Rows from expert 1 of block 11, named by matrix and row number. Rows with one number belong to one neuron. Each number is 50 + 15 x the weight over its row's rms, rounded and kept within 0 to 99. All counts start at 0. After the name is the row's rms in percent of the matrix's.
# gate: expert gate (model.blocks.11.mlp.gate, 4x320x160), inputs 54-107
# up: expert up (model.blocks.11.mlp.up, 4x320x160), inputs 54-107
# down: expert down (model.blocks.11.mlp.down, 4x160x320, transposed), outputs 54-107
gate.129 118:43 62 71 59 38 79 76 38 32 55 23 31 31 52 56 58 35 53 60 46 37 61 49 55 61 46 49 66 40 85 48 74 83 58 65 66 59 56 68 43 50 56 34 55 43 50 53 35 38 32 39 45 41 31
gate.130 066:29 17 28 46 74 44 60 43 70 61 39 48 52 36 55 33 66 46 32 70 52 87 24 17 47 34 62 48 63 56 51 38 79 34 60 42 61 41 33 51 27 25 39 38 59 50 57 48 69 50 38 65 52 25
gate.131 113:56 55 82 35 33 43 59 76 34 43 34 55 44 39 52 71 43 40 46 62 47 08 36 51 55 48 45 49 73 56 81 65 64 45 40 37 46 48 46 48 46 44 40 44 39 64 51 68 28 32 60 38 42 25
gate.132 101:53 79 99 56 61 47 63 50 67 24 51 57 38 61 68 57 74 62 49 48 93 46 41 42 44 54 73 42 59 46 41 29 50 57 56 32 50 43 48 59 51 55 46 25 83 42 76 62 58 54 65 49 40 61
gate.133 123:76 72 53 45 64 40 55 44 56 37 51 65 33 64 51 40 39 51 88 60 49 73 59 29 37 26 52 56 76 63 51 31 77 29 24 53 46 62 37 65 58 50 49 49 41 53 32 57 52 59 46 57 25 49
gate.134 114:50 47 36 14 26 37 10 43 57 55 49 59 49 63 44 28 44 49 43 63 45 39 41 28 66 25 80 40 58 49 61 59 60 55 65 64 43 77 44 90 42 76 53 57 31 61 54 79 55 54 59 23 39 32
gate.135 091:60 57 47 47 52 48 20 52 46 42 58 35 39 88 67 61 31 47 56 89 56 35 43 73 46 47 51 35 65 37 48 34 31 79 49 78 47 30 51 13 49 46 63 47 68 62 36 48 67 60 64 63 52 75
gate.136 102:48 41 26 52 55 34 70 67 55 42 31 75 25 69 45 52 36 43 36 63 52 58 87 30 72 54 27 54 21 51 39 39 42 25 88 41 64 56 42 47 52 50 27 42 47 47 49 52 64 50 63 25 81 20
gate.137 105:59 42 36 44 55 54 22 41 66 76 78 40 56 53 52 53 85 62 33 25 59 55 37 84 44 38 58 33 52 45 29 69 25 35 58 58 77 63 26 74 55 26 52 44 50 33 58 52 55 72 76 71 73 65
gate.138 105:61 74 42 73 73 54 37 37 58 48 72 57 56 44 78 37 45 38 59 37 32 29 42 40 46 41 69 42 29 41 57 65 77 54 42 13 44 52 64 32 32 60 47 67 70 21 63 38 89 40 53 52 23 44
gate.139 120:44 43 69 30 39 42 33 51 31 55 40 65 47 73 57 55 40 56 50 63 49 50 55 45 41 60 46 33 44 34 49 52 78 62 51 62 50 59 40 21 68 70 32 57 68 52 37 37 32 43 69 56 67 52
gate.140 120:19 47 49 63 27 47 40 53 34 40 48 48 46 47 71 44 59 41 49 51 76 55 61 52 53 49 52 71 28 68 31 67 42 59 35 45 37 40 53 55 40 53 58 46 47 42 58 34 51 77 80 54 42 89
gate.141 109:49 43 72 59 48 35 65 54 51 58 47 22 39 68 34 44 41 30 58 51 42 59 58 49 30 48 64 64 55 59 58 66 56 58 48 43 36 63 76 34 61 50 66 61 34 80 54 61 28 74 54 38 27 00
gate.142 098:40 61 35 73 62 54 29 31 36 29 51 53 66 33 37 35 57 78 39 54 54 40 84 54 56 30 48 45 61 28 53 58 41 34 76 65 33 62 44 79 64 56 42 53 69 68 40 57 32 58 07 65 37 47
gate.143 115:50 43 55 47 44 47 52 58 69 33 31 50 40 91 36 40 60 49 48 77 88 28 18 67 43 63 47 31 58 51 51 51 13 47 65 41 23 64 41 42 36 59 64 53 34 50 33 41 55 42 24 50 12 66
gate.144 105:49 54 48 37 72 19 27 41 54 75 42 54 47 50 64 50 47 45 52 77 66 53 58 33 26 55 55 56 51 53 42 53 56 32 41 70 83 50 49 48 42 48 27 35 57 27 49 57 42 32 54 36 66 44
gate.145 090:31 53 75 33 22 41 60 52 67 50 54 40 80 64 24 47 63 35 70 67 51 51 34 61 48 45 46 62 48 44 47 34 41 71 53 64 33 38 83 68 64 67 67 53 29 82 49 46 63 48 41 69 46 31
gate.146 063:17 61 25 33 53 21 59 51 51 52 36 50 75 30 31 59 59 35 47 80 59 56 64 65 65 46 37 39 30 41 41 52 37 64 56 45 68 52 48 56 53 53 60 74 53 57 38 81 24 60 31 53 34 63
gate.147 108:45 37 52 50 73 23 42 42 38 36 38 34 53 50 30 37 44 68 47 55 73 44 54 43 24 67 71 48 44 69 57 33 52 78 46 49 50 35 65 47 42 65 44 60 33 63 47 31 47 81 24 41 52 54
up.129 111:32 70 44 48 40 60 67 69 46 50 49 41 30 20 56 59 47 24 65 57 71 62 79 50 56 62 42 36 32 63 71 54 66 38 34 47 35 59 70 50 35 32 53 60 48 69 38 78 73 58 26 66 42 44
up.130 071:60 62 69 36 39 48 53 69 37 71 26 49 73 69 51 57 33 44 88 50 20 19 75 56 58 59 56 53 48 45 60 41 31 47 42 49 51 23 72 50 69 52 53 43 34 46 40 66 52 58 45 41 34 47
up.131 100:64 36 16 46 39 72 31 61 66 47 37 27 74 59 42 66 66 54 76 40 41 80 42 39 32 35 60 58 41 56 41 37 37 43 55 51 45 46 46 57 57 51 64 80 54 23 67 35 60 46 57 43 47 56
up.132 087:65 64 48 66 28 54 44 32 41 44 43 39 28 59 67 48 57 33 77 41 46 55 40 40 55 39 64 33 61 69 49 50 45 30 41 60 56 62 67 16 63 51 30 37 42 47 58 49 60 56 64 55 35 59
up.133 131:78 75 58 36 73 41 62 54 66 64 28 54 59 40 50 22 47 58 44 40 44 54 63 46 44 44 55 26 42 17 46 46 53 33 25 69 54 56 18 48 43 56 46 39 37 43 47 32 75 62 52 59 69 58
up.134 110:58 51 61 69 84 52 64 68 32 49 52 35 65 49 53 68 63 36 28 53 51 61 45 83 24 57 42 64 49 45 41 15 36 30 31 23 68 42 71 36 61 32 61 52 80 26 50 39 45 34 45 53 31 49
up.135 069:81 29 41 68 46 29 41 55 66 24 44 52 55 57 48 65 44 55 47 48 49 58 70 60 48 73 49 27 66 34 26 68 35 69 37 56 59 39 15 60 63 40 22 25 55 69 41 33 55 46 44 59 49 61
up.136 084:38 39 55 50 50 74 62 27 37 69 33 62 30 83 60 39 57 42 25 42 71 54 47 69 46 52 52 54 31 33 63 61 45 24 54 49 49 56 50 51 42 51 21 42 31 41 68 35 66 70 75 46 53 43
up.137 101:44 60 62 50 67 57 64 67 43 20 57 66 56 58 73 34 39 88 66 64 33 40 43 51 50 49 50 47 48 61 50 23 37 55 58 64 43 46 62 46 52 70 76 38 37 42 40 53 75 31 38 41 59 43
up.138 119:63 74 41 64 78 64 37 42 44 43 63 65 67 33 51 29 48 41 47 17 43 41 66 44 45 48 60 53 33 39 50 57 61 65 55 06 43 60 44 38 38 62 57 54 54 29 68 64 62 35 59 58 18 53
up.139 123:69 25 31 74 39 81 26 70 55 56 30 41 52 25 51 49 20 35 59 63 72 55 62 34 30 55 54 52 59 46 31 62 41 38 56 63 35 77 37 51 54 47 63 55 47 56 35 32 18 42 43 36 34 52
up.140 115:47 29 26 47 17 67 50 35 26 52 57 50 30 25 62 47 58 40 42 49 25 56 86 53 69 43 72 60 39 47 23 51 64 65 48 57 48 50 58 57 66 70 57 42 45 57 54 33 56 82 32 63 52 50
up.141 109:53 59 09 46 44 65 56 57 55 47 36 36 91 32 86 67 33 58 39 32 60 43 67 63 52 53 18 54 43 47 54 66 44 66 47 35 67 35 31 58 41 32 36 25 78 51 50 59 58 30 21 53 48 61
up.142 107:54 30 85 55 24 32 58 65 54 61 39 51 42 27 39 54 33 22 71 41 59 70 16 64 23 63 57 64 57 51 43 54 73 65 34 43 47 78 72 33 23 29 32 41 47 48 70 40 43 40 62 64 53 54
up.143 116:60 55 92 48 34 56 82 88 44 61 76 59 54 54 37 30 69 38 36 69 40 37 48 49 54 56 74 51 71 73 41 71 41 58 50 63 10 56 64 38 24 39 38 52 60 47 76 45 58 35 50 52 47 58
up.144 114:59 31 75 45 57 32 37 26 47 37 56 45 78 67 33 49 35 88 31 32 29 54 30 81 43 29 36 25 53 28 52 21 54 51 48 56 31 44 45 23 66 65 56 40 40 67 38 61 68 37 45 69 56 47
up.145 075:29 67 44 34 26 39 47 26 58 41 75 90 76 38 44 52 36 38 49 62 28 28 35 45 54 67 58 45 51 42 44 53 50 49 40 36 62 55 60 49 52 23 55 72 63 80 43 64 39 42 46 46 38 47
up.146 068:47 55 35 26 56 44 42 43 55 46 57 48 95 47 81 64 68 58 64 42 19 26 58 50 37 41 64 54 73 40 68 23 58 45 28 65 41 74 74 57 61 33 47 41 41 44 74 42 46 08 41 74 35 32
up.147 107:55 22 35 49 41 36 29 60 34 36 38 39 56 68 43 45 53 52 56 38 64 43 57 29 27 65 77 62 31 44 60 48 45 78 55 31 52 38 59 45 51 72 57 77 34 52 48 40 49 59 29 26 57 57
down.129 109:61 61 47 67 79 45 76 66 52 56 57 66 36 47 55 59 66 49 46 64 50 55 41 58 54 65 56 53 39 49 55 51 66 64 65 34 39 74 62 42 30 51 87 33 13 81 49 38 75 70 55 30 48 55
down.130 062:38 96 51 27 26 57 52 68 47 39 59 73 17 50 65 42 85 49 57 61 33 45 72 61 32 56 27 57 58 53 52 50 72 49 34 51 60 63 49 25 40 45 51 49 48 55 55 58 35 90 56 54 55 58
down.131 116:76 59 72 26 54 54 65 43 38 38 72 47 59 40 76 69 74 55 46 29 68 28 51 61 47 35 76 70 53 41 49 66 76 30 80 43 56 72 63 48 37 35 32 65 43 30 63 44 53 45 47 36 56 48
down.132 094:48 45 33 69 59 67 51 70 45 60 61 36 32 50 62 59 77 36 47 21 65 44 54 50 42 36 29 45 58 46 69 52 44 30 38 75 49 29 45 57 40 71 69 78 52 57 75 50 74 51 59 59 21 37
down.133 115:49 70 32 50 69 39 24 67 38 62 43 35 49 60 51 45 43 31 50 26 31 46 33 48 46 32 64 47 80 70 44 52 33 37 46 41 69 49 37 60 57 58 64 53 42 64 33 34 31 46 58 41 40 37
down.134 105:56 63 54 16 69 58 53 44 78 55 54 61 39 87 33 36 47 73 45 41 57 42 37 54 42 29 30 50 47 55 26 48 54 42 47 68 24 44 86 36 53 41 76 51 59 43 53 37 35 63 56 47 37 40
down.135 076:29 78 55 48 51 50 78 33 76 49 41 39 20 40 32 71 43 44 64 42 42 35 69 65 50 44 36 69 25 43 51 46 60 46 63 24 50 41 66 49 43 45 29 46 62 74 63 54 83 44 48 48 57 61
down.136 097:45 30 42 33 49 57 50 43 54 74 66 49 59 53 50 23 63 54 56 57 60 75 48 66 60 38 45 38 54 33 57 37 48 26 25 36 55 33 61 45 38 31 08 67 66 67 54 28 41 55 74 51 59 46
down.137 102:51 51 79 56 55 60 42 38 50 54 48 34 37 51 67 73 41 65 58 47 53 60 63 32 62 50 44 35 36 47 58 42 51 40 53 17 52 54 54 27 54 54 51 16 57 39 46 70 77 34 61 66 54 50
down.138 115:57 34 38 47 64 55 58 57 63 48 63 49 35 31 61 82 51 25 14 30 25 34 53 67 60 41 36 37 18 38 56 57 19 37 57 67 36 58 55 74 80 78 49 46 45 03 86 39 52 49 48 61 35 66
down.139 115:61 37 43 25 31 56 21 46 49 53 96 35 69 57 60 46 58 48 39 37 38 61 65 41 44 52 38 49 40 48 61 63 31 65 35 39 48 49 37 58 59 56 58 14 47 37 49 43 27 31 50 38 22 73
down.140 115:65 57 55 61 46 52 51 69 43 68 68 41 42 55 51 65 56 43 57 43 55 29 58 49 22 35 83 43 66 48 55 70 78 47 54 36 34 43 69 41 30 63 74 66 32 80 36 55 74 39 55 22 63 31
down.141 108:43 58 40 45 48 63 56 59 41 36 67 60 37 39 34 23 58 53 62 75 50 45 60 24 36 41 59 45 27 49 54 47 60 26 58 44 58 21 72 38 50 62 27 60 37 25 59 39 49 67 17 77 66 67
down.142 105:35 42 75 42 67 64 41 52 80 48 54 37 31 79 39 58 67 35 39 22 66 30 57 59 17 38 51 57 55 27 29 52 58 78 92 45 69 60 45 42 50 00 76 52 42 48 57 53 53 60 43 53 50 45
down.143 116:54 36 60 38 53 37 52 39 33 47 55 39 49 65 35 43 31 52 64 63 31 40 70 60 64 41 46 43 60 53 38 40 71 43 90 45 36 85 22 46 45 63 49 55 23 52 22 29 42 48 45 45 55 36
down.144 112:42 71 63 62 44 37 37 42 62 47 82 80 39 68 52 53 50 56 48 54 38 59 37 33 52 35 37 93 25 59 42 48 46 65 33 38 50 56 41 45 44 75 59 50 31 38 35 31 55 49 36 52 59 59
down.145 085:55 44 60 44 39 54 92 46 30 32 36 35 41 56 42 61 57 57 38 35 66 50 41 41 47 68 34 58 48 48 45 61 30 45 39 53 63 52 51 43 39 47 52 46 42 62 27 33 57 62 56 28 48 51
down.146 062:37 51 48 29 56 60 67 41 37 37 45 34 62 48 30 55 43 16 37 73 37 19 58 60 36 67 26 50 49 53 49 42 45 32 44 50 44 41 55 38 49 50 86 55 44 44 60 27 67 45 90 40 33 60
down.147 113:52 83 35 41 78 47 57 54 72 53 48 48 42 66 61 37 33 41 46 55 66 61 55 67 42 67 29 62 40 48 55 67 34 49 56 75 51 39 50 04 49 22 41 34 71 65 54 45 60 25 34 42 79 50