From a checkpoint of a small self-supervised image encoder: patch size [4, 4].
Rows from expert 2 of block 9, named by matrix and row number. Rows with one number belong to one neuron. Each number is 500 + 50 x the weight over the matrix's rms, rounded and kept within 0 to 999. All counts start at 0. Numbers have three digits each.
# gate: expert gate (model.blocks.9.mlp.gate, 4x320x160), inputs 0-79
# up: expert up (model.blocks.9.mlp.up, 4x320x160), inputs 0-79
# down: expert down (model.blocks.9.mlp.down, 4x160x320, transposed), outputs 0-79
gate.182:504533533448551456543512464431548526431504499504451469451557588410508438577568544441486408497488390513471524405441540453573486479570466480585379485392500496615512575587540537378407611428382566513423619601439550481463514493499489526554446532
gate.183:470524469472484514469491456514538515476510501487494490468491483500443453517469480471526513523503533469511518506517468490526514490501525475532528489493495472517479472489530534454493486519486487486539490500486500497540539514503445538482493532
gate.184:478556526462435534456525418485487578523598544506437516495486525431574563468519526562571495484496450462495423479537411515471492474478493455512492465587437472495425528447537535471552505521575470486544429482470490451519567542540523542519510488
gate.185:567525474538434492432560383501522546425479307404471629475413454576562578580474514490503532364587497468504427419491559473459439451507534377508588525482511511400496512521426513605604483484511444522499559580445545591602606440506500566531558529
gate.186:554564611570509476387592494511398589476567407460522474472440548619531529457580621464517461450424449475552465513536455517538520486553538402540571522408510431539510464536534487484511498482542374552515474461501501451579654457497510503493469601
gate.187:517510478482533493467450579385529472555427548524466475469443525505485415469489484518461537549549524409583529452522456485425614488507479380558519478404448410487469595443566541428543546483404473477430431485447459492504564624477515536479562521
gate.188:438564409529421400570521441536405520554414473489466511528371461582509452571593546522402507494496569468530439546452487501450423541519545392503468444556410416490538461509503517513475523572559474526585543477390461511423609601482497468562572412
gate.189:613451466465513499484473451531514512430470444436471452527476472481489546447494475508436493523484513519493466516507498468496491580513540521493515472522558534532592469564570509368519504469518497516476498477477520407455481554537467457484509505
gate.190:493515508472550537514492485507509490512509473486493506499464497501496479543487487505495499502499503476520535501507519468506500501495501482507487486480502482475528477506468553476496489508532509527464477532522527499486502471511485527471523479
gate.191:532527496515559494522464534454470414519528425450418471554535556514487501499507471585477590569455465587392485622478370497578613508583441467414468449464499580513581513465356412466478569516504518453514489520458566536535485497481518539399558562
gate.192:453483529473472489491552545503422502478525524493490508517546542462524485520474507519482477500506528496539532518514549528467523481501504534548507527477469563560519496484482516506506506470470504494456505556440463466525526507465488506498540511
gate.193:631482569515532480530558435531587479447456452506599469523476556538473588482507499440515500447553412506508536590471384536446520508566587510523485609555549481447468594597431508359452477483427508535564496632534558418543493489426433474500476494
gate.194:463522517495475530505497505485489519513544489509536481507524493485502466490494499480500492472471480513508521556513455499470544400499493543496542520446477503485533523491496502532535485525516528487469467521475490514499485500485551556500483501
gate.195:505512527454539473487497562513483517568555480487474542444410539440509431511514505518519458475614456462484448575574492544402490430513469453552516482511455497490515528557453523476494469446500459553520349452541502637507481491593514562560562463
gate.196:543451498458565595508500476578400477495417501491488446526447556530485477559496626492585605403662521472515495540464490474469586570442525502532593465528350596548479499533546523561489561464424470486623499461455504448381482441476495472578444448
gate.197:454550472533464481589463518512493526501445503594421482609471458407516427481519430507376514560581505559489555450490339501557574467523557522556460450428410544562439452464426567464360595398528475442508508488550404486476456472561493576554623530
gate.198:470450447501536521496512436409454504519516548515431497460522521481517464481501503423488494507489453517546510511452461451520515492521525531436443472496582504495555485506497527512546508423550519486511477565453492442553488498463525539480479488
gate.199:506530517527491525452515510515500492451488478544543479516483532487482538480476494541500472498519528508457504474521487554487533471446478453450541468525465504531481490543527526521486548514486510502509503493536472529473445458459481517488507527
gate.200:497551568474488569567464492605494530393436423504550522479431496361486504470449543514444438500536481593533542578561502419449504497482425439441382640483421547519568498464628509543364485466433525438585441507603457525518467678540449564510380544
gate.201:584421426542506583404553500525471480611491507601514565413472572468410492438580543614518535578531580459432540423524455417569467429576501452442536406528615482522455515452555549499563494508477493473526381551539477518492494547456533531552402440
gate.202:472503506521533527505514469537520486499514481471545505525528514461518454498491480503510477525445504512455485489466529464509534442488480474478469530534512488558541490539458475483453502539513478514512491478547487528557514490513489475523489526
gate.203:510494447485546491514507506506509520518462481480511479451555481476474504526456508536523502474534464541457528504471502510504462476484511518502488520490509471511495513547537507488500494511447513493474488473512502530499506488489471525522505502
gate.204:620552518509485464505516469522429516531522532491539585530428614487491488474501635477582346496436567499507572440583645521489458527517360433473508443450595518545500547485574410536596499502445464533428425333523508495608464463528526426538408556
gate.205:512450571507551504434551511477547454505551487559476505417465549437492535508500527536475524467517443492483461552562488490546531559481495486523450486499532578626492508479480489359486485516512476602402532515576426497547432481434545544488526470
gate.206:499546448512459468522481493501477504515556502478542471460475543536503461509544515456469521466526501492486500486471486538499477545563430460539479464533514462477547511552499494437539474529447491513524511446533468578486549484482475541484511503
up.182:495600500570555470469414499419456452549446580502539581558500461543395529477474527467537395534592436557485425373453594600446529508574514552493521545447453551458502580612588496532540514523491537512547526632459426494379432515585499489542475450
up.183:515463514477514440447505498534499492418479426535508514519470515489480529545473494442491540528431573483506473547471479467536531498516511511485500523546517498474430482534514522548518493487480513489480522519487531566468489497455497513486470492
up.184:514462537518462509501513597457506523554422472520588468502523460554474521553483498521412520475503438479455570538582517571524465616462513408497542523447561517477481437485527560491468514482440546511530522507506500501522445461506522488461586499
up.185:363535540531566543453482606484536543518533597501476392551578477554519436552511485595428489605481418429441436469429499472531429403464560455520471478570469555556484476449603529379567595599505546454474506364550449429530424539528507395530521542
up.186:524544570516523528477552435429484531511622413473439541453455618546504395608539629566488467426502480476465483515488533531503495411459481467507511557506467498476394395561552455573526542453480462486521514412489545450650488517531366502555534461
up.187:495408506466538459499443566381490465559397543494542549411422416529467427523540390484504573597625511550496515429583487525512605570487561425521512487477544390497585523529534498547404457567407475467575505411411554528505492563428429545425491470
up.188:532463511460597508513554503501522531525534611571508397452563498407504542548356481522529425448478474504474599534524559511535596469373471582381581617450518509472536524560404446445461505447459526483390415500405504534569557352470499557460438643
up.189:576527459483543459474416522526504545469465429449467475531465485465481507485451540490484532507497494546438462492435521491576538521561509455516530462558523504523491520493522569431451447447540460477507525488519469473536502532492461523491449526
up.190:484482506488504520513492508498512511470481489420508525489447463546469510504519450489464536528504545509497451472523450487460474531512515477509487499456467509477488478496546509494479521518477466529517477480445479522470524496489497458486490515
up.191:524518473513498473564449521454480464501432453461408448577541490562415614504486479526434514629499511545503459642559415507505582546552415420401468427507491610519553516424444430439437533481450491478517444466492509516607522512445549534535514517
up.192:523541484522472470517470427451495499446493480511536491523497462545494521497504501516523564491500451483532469521475532501506535484490492503502512483496486432494504524527458495481525500453529509472545474464544517539527461476485482496494504486
up.193:510519660487376431514409505511587398457503488459487496472469535544645543534536436568502550417538443497521505693380558539514569504621551422503487553483502575454381500444439421482434450550511421450602473617467553524545424474474595509422459514
up.194:533516435482492440444510522485445492483532489482516510483548529491489507431496487484528538485535510504496488493526547565513430566455444497525455467537491491517512502488461541409487509510512506503511547451548504535536511497484417383528528519
up.195:512524453502444398470552518505520539571511518473503514446478537421493440480510530439488461553547474530462473491548510589435495372533488487456481497574491430509480489540400539461499525520563426452500494505515578582411465519565531520550533527
up.196:484487524496479452531374477454593470437432480543488523485543438501433457508478472449493538587507472574449552505477569508600376505532390455476533505495476420465494510522487460404605479471482376455458489418552553560470404494504568581452615558
up.197:510534378554512470568435412517517541437483498582483491569504560403441463452467456552422492576504490530471505470513453564509436468532492493508476452423479574535476547436432574489412534432567471443496456479566432518579532499486500514598648468
up.198:541447519545550482484561483492518528464470480516482534469496506482508505520497547555494533511556528462511427513535479478483489503520546491498510470577501507519498481453512484522525500442535432532508491494470523469513530496486451472483483487
up.199:483463557506531494492518499482479493455502445526500490472525560496509500518481492488468532547546506522499494471470492570485540459467510494482534470569496473575523470485484503485449487532477527495519531449520509512486517499495490528480491514
up.200:531477468431534533535498457529504512353504389435495501527414417437520529351406493544434459418458524593611619554554558449462470467472438427485469529514431504536589604401598428521397473443349599451541466520535452509485480577555416559624402627
up.201:468496551449485509512536522567571527479539522504488540526470468512561555474401544622454488357605469413541495339434532532392504501544593535553513480469416604588543619400567579509618484570490405453486506442504459528467468498593469509521519520
up.202:565484545504485478505487491544533506521532511497504471490467442563456500487547462498482474523555558506493475454474504461469519525534521502500503441518509502469539496492520534496502476532514500479512465527491484473518436479458545498508513524
up.203:560500499519481465409493472517514478490507476413494494577467512549523492523530520455497493500479516530563473528468424489498562501521465447531517485544508512500497487470486464462557482497511512495555477488478502495429454526523476469507517515
up.204:475396385531579574414536447410480445486424556474373458482447509539429585504488421451359659550558491456529408615447417506481497543352641473570456519538518512472463431363536556409547465508593446594541529697408477480484513566454511600417529477
up.205:487577511492573496395578483475509475555501422473424491353451494460496594507452557540583507499552481516542465545483515488507475497546533535524394520571589540509586489481575476481626523443479448566441575536516512500546459453487463504516535417
up.206:541478537528527507490513466512496534520521460529510537488507502496497528548465425571474503487474535480499502459496518526466535472459520459483550484519511579566449531420497451543450529485469461447469484522490493484504519422519482448580450539
down.182:465554463426405543537471517504559517450442533569549543529511459492548462559462546537576562488462585474543533493474485552477479443608554528526519435562533553567478526469551518506461566549480417522580590491476470499530514522576479543437496475
down.183:477483502497526449498465487501498500544559450526521515530498507487503524495524458508533461536531541451506512499466525511532530457467560459503480469547501505435439519488482522512517513498501475506524525474516571465488512470512479512549478508
down.184:517567533573557507491476404430509477575494465498480562446534516417521445488447563396461455489454474519552521441528507424492573516502483474453475576554552453597380524500493492450491461472543467508408505470496520527484556527514505555464548512
down.185:553474566399457466421500504469408489494505486397570512469517545494439538581435533475468434424577542442422526459495504575580561514611628602557453435519547411410446452534534379458510496454566382442500654547428630474541496595449427590493537451
down.186:491520523492548535453529511454426492417458410507517499465455536517483523505513470424500519583559550530499426485472502489555542532432534526473536495492468438436519583589423475520468474497474511511585484480516564483501405500448562485506509502
down.187:498598444419376630412493436458615509515494480468467529479500430495467479520516356515460575472413424542497455528445496532395526573490470518486497488484508470584448474481523426509534437529498480400617493523537453509505417424485482490513505464
down.188:555505391485517517538634556506471501447489482342551495472508529612537534490541537574493461512493602478581549553441553411535534492434485531487389470477526512358492540481566608469437537584505533420432509469477476519480573548450540535534509538
down.189:533503487592444523563506543473519502473473510489490520440486408481495497442490430564516524539480386462514489496478440516467427523466479528532481492595476450559509485507490486428478503570500504507421412500522497474545482550463504531457520549
down.190:515509471505508487532486464496512507496500515462521524547486508498532507537509462477473475537497553546502494496474497532540527501502467480518504518490547511456473510497479501479497522500498465498526509462487457498483486510512486496481459491
down.191:613410534539552479567493401395481525541489398557548450514489386627596433531499550486524498511554486414383514434529505408494621652466494474606553441422537552538567537500506514555518439651538463446583438530450477539416409500523486713454461541
down.192:459517540507534514452538477531508514507467474516518509516504540493543545507471469473499479495487468489539517518489529531412503547567500522512477511492503501475485519482521480537442546485495456476469511448490550427475500525453508557519471504
down.193:508508432399560553524434514512447557577577446471481503594397458596675441434531489469372562537558509579441488418513658492441580511449558470503508450441472452445566562513451593492422568457492476479464481389481457462470508587462487435574551478
down.194:470531513474502498459504558468558447496511504464533483478531536499494524566484489560501482505482488511534562476530464455513532446532515543474448524475503474517525488472508554483523501483496460530481486504497440432493520529503523426520474560
down.195:515538524542499543505446520511491576526467494540492552551488508489441443505518479483482523408518485402460419506483484518444526520532486436567495544495437508446497541488499514538481502463511503472440494521520578502576551440562501460464497502
down.196:485436489413594465457467467535618524432482374453447515551410590437436501514544536521597622422390556495442556481476536437503346408501488600446520563510530437358550530510599444537562490512497459563445514578520428530519569540497555432429597419
down.197:524415478409518577582485547550477460609532547531548556500499563517506440505428543505444562472516438417457506468570410413510661544458458522486535466478368535491456437597588486496454500455474426499477413482522390410592467498470464544464411622
down.198:474464556461515513496514506504497511502458444450515503473427536494482488510439460463490500454469540460520522495556493493549516473438509517507496492537569571536451515473549501498511535484462513556493486495491506450455467527487470477552454542
down.199:498500467532494499524488512460526525454548523482471505482477512525517498475512493522533487489524524444444522515510479485489552482502495512512505539484507495492503509488495468491462530472508542545497544495487507518494488495506449515505491518
down.200:505471552583491441331477521560615489455592523632435568520416438486431489479393546417561477590552372476497576495562537411440356561509412507637518436459343552510448485536405490522619540469560447351536539606495393450490520453497604483524501523
down.201:503508441553504513481548463518440508505510565514489496508478522455503382463518441564512493517474552563502472557491485548511502551498541516585475544443457419453464613451588539461513466415551459472639474467530548519534540551369456514535476452
down.202:495546508480507499580471474506493491531511522532577466492508530525517506462514503481513468458459488517480509484464517455536492483505548525482491503510582489484489502467486483515480531552527481532500528468447517505528475512505496545461571487
down.203:496525516472523510495527500501470506507547497461550497498524538472455476505552515518553502517482543501520495519530507505466467480540520526475495500539528501481461516525517473503484529439509447482464509467435496498467496514473507495498522531
down.204:537467520473448480631542603466500486592553429545508468504536524559566540479483485557478458371443532494492521466374398490495520538525451460432596550524492576528531661442549548502461377432477540525449494473428531597428476591423562524485536616
down.205:509594568484497482537511469511516491525445475493538316505434467458540390393471626473469422580531473510528434495504593516466492449395446558458515488557536517567537459513499603487505517431409562474508497552488545593636523457529563531488575447
down.206:550465503457451410495558511453537503517524450482490502560428487529495446554446519483441519534456480472503443430469553525538466487512558508525528469531494482511499521475540466489428483490546463444461438494404473507548421572527504488446479471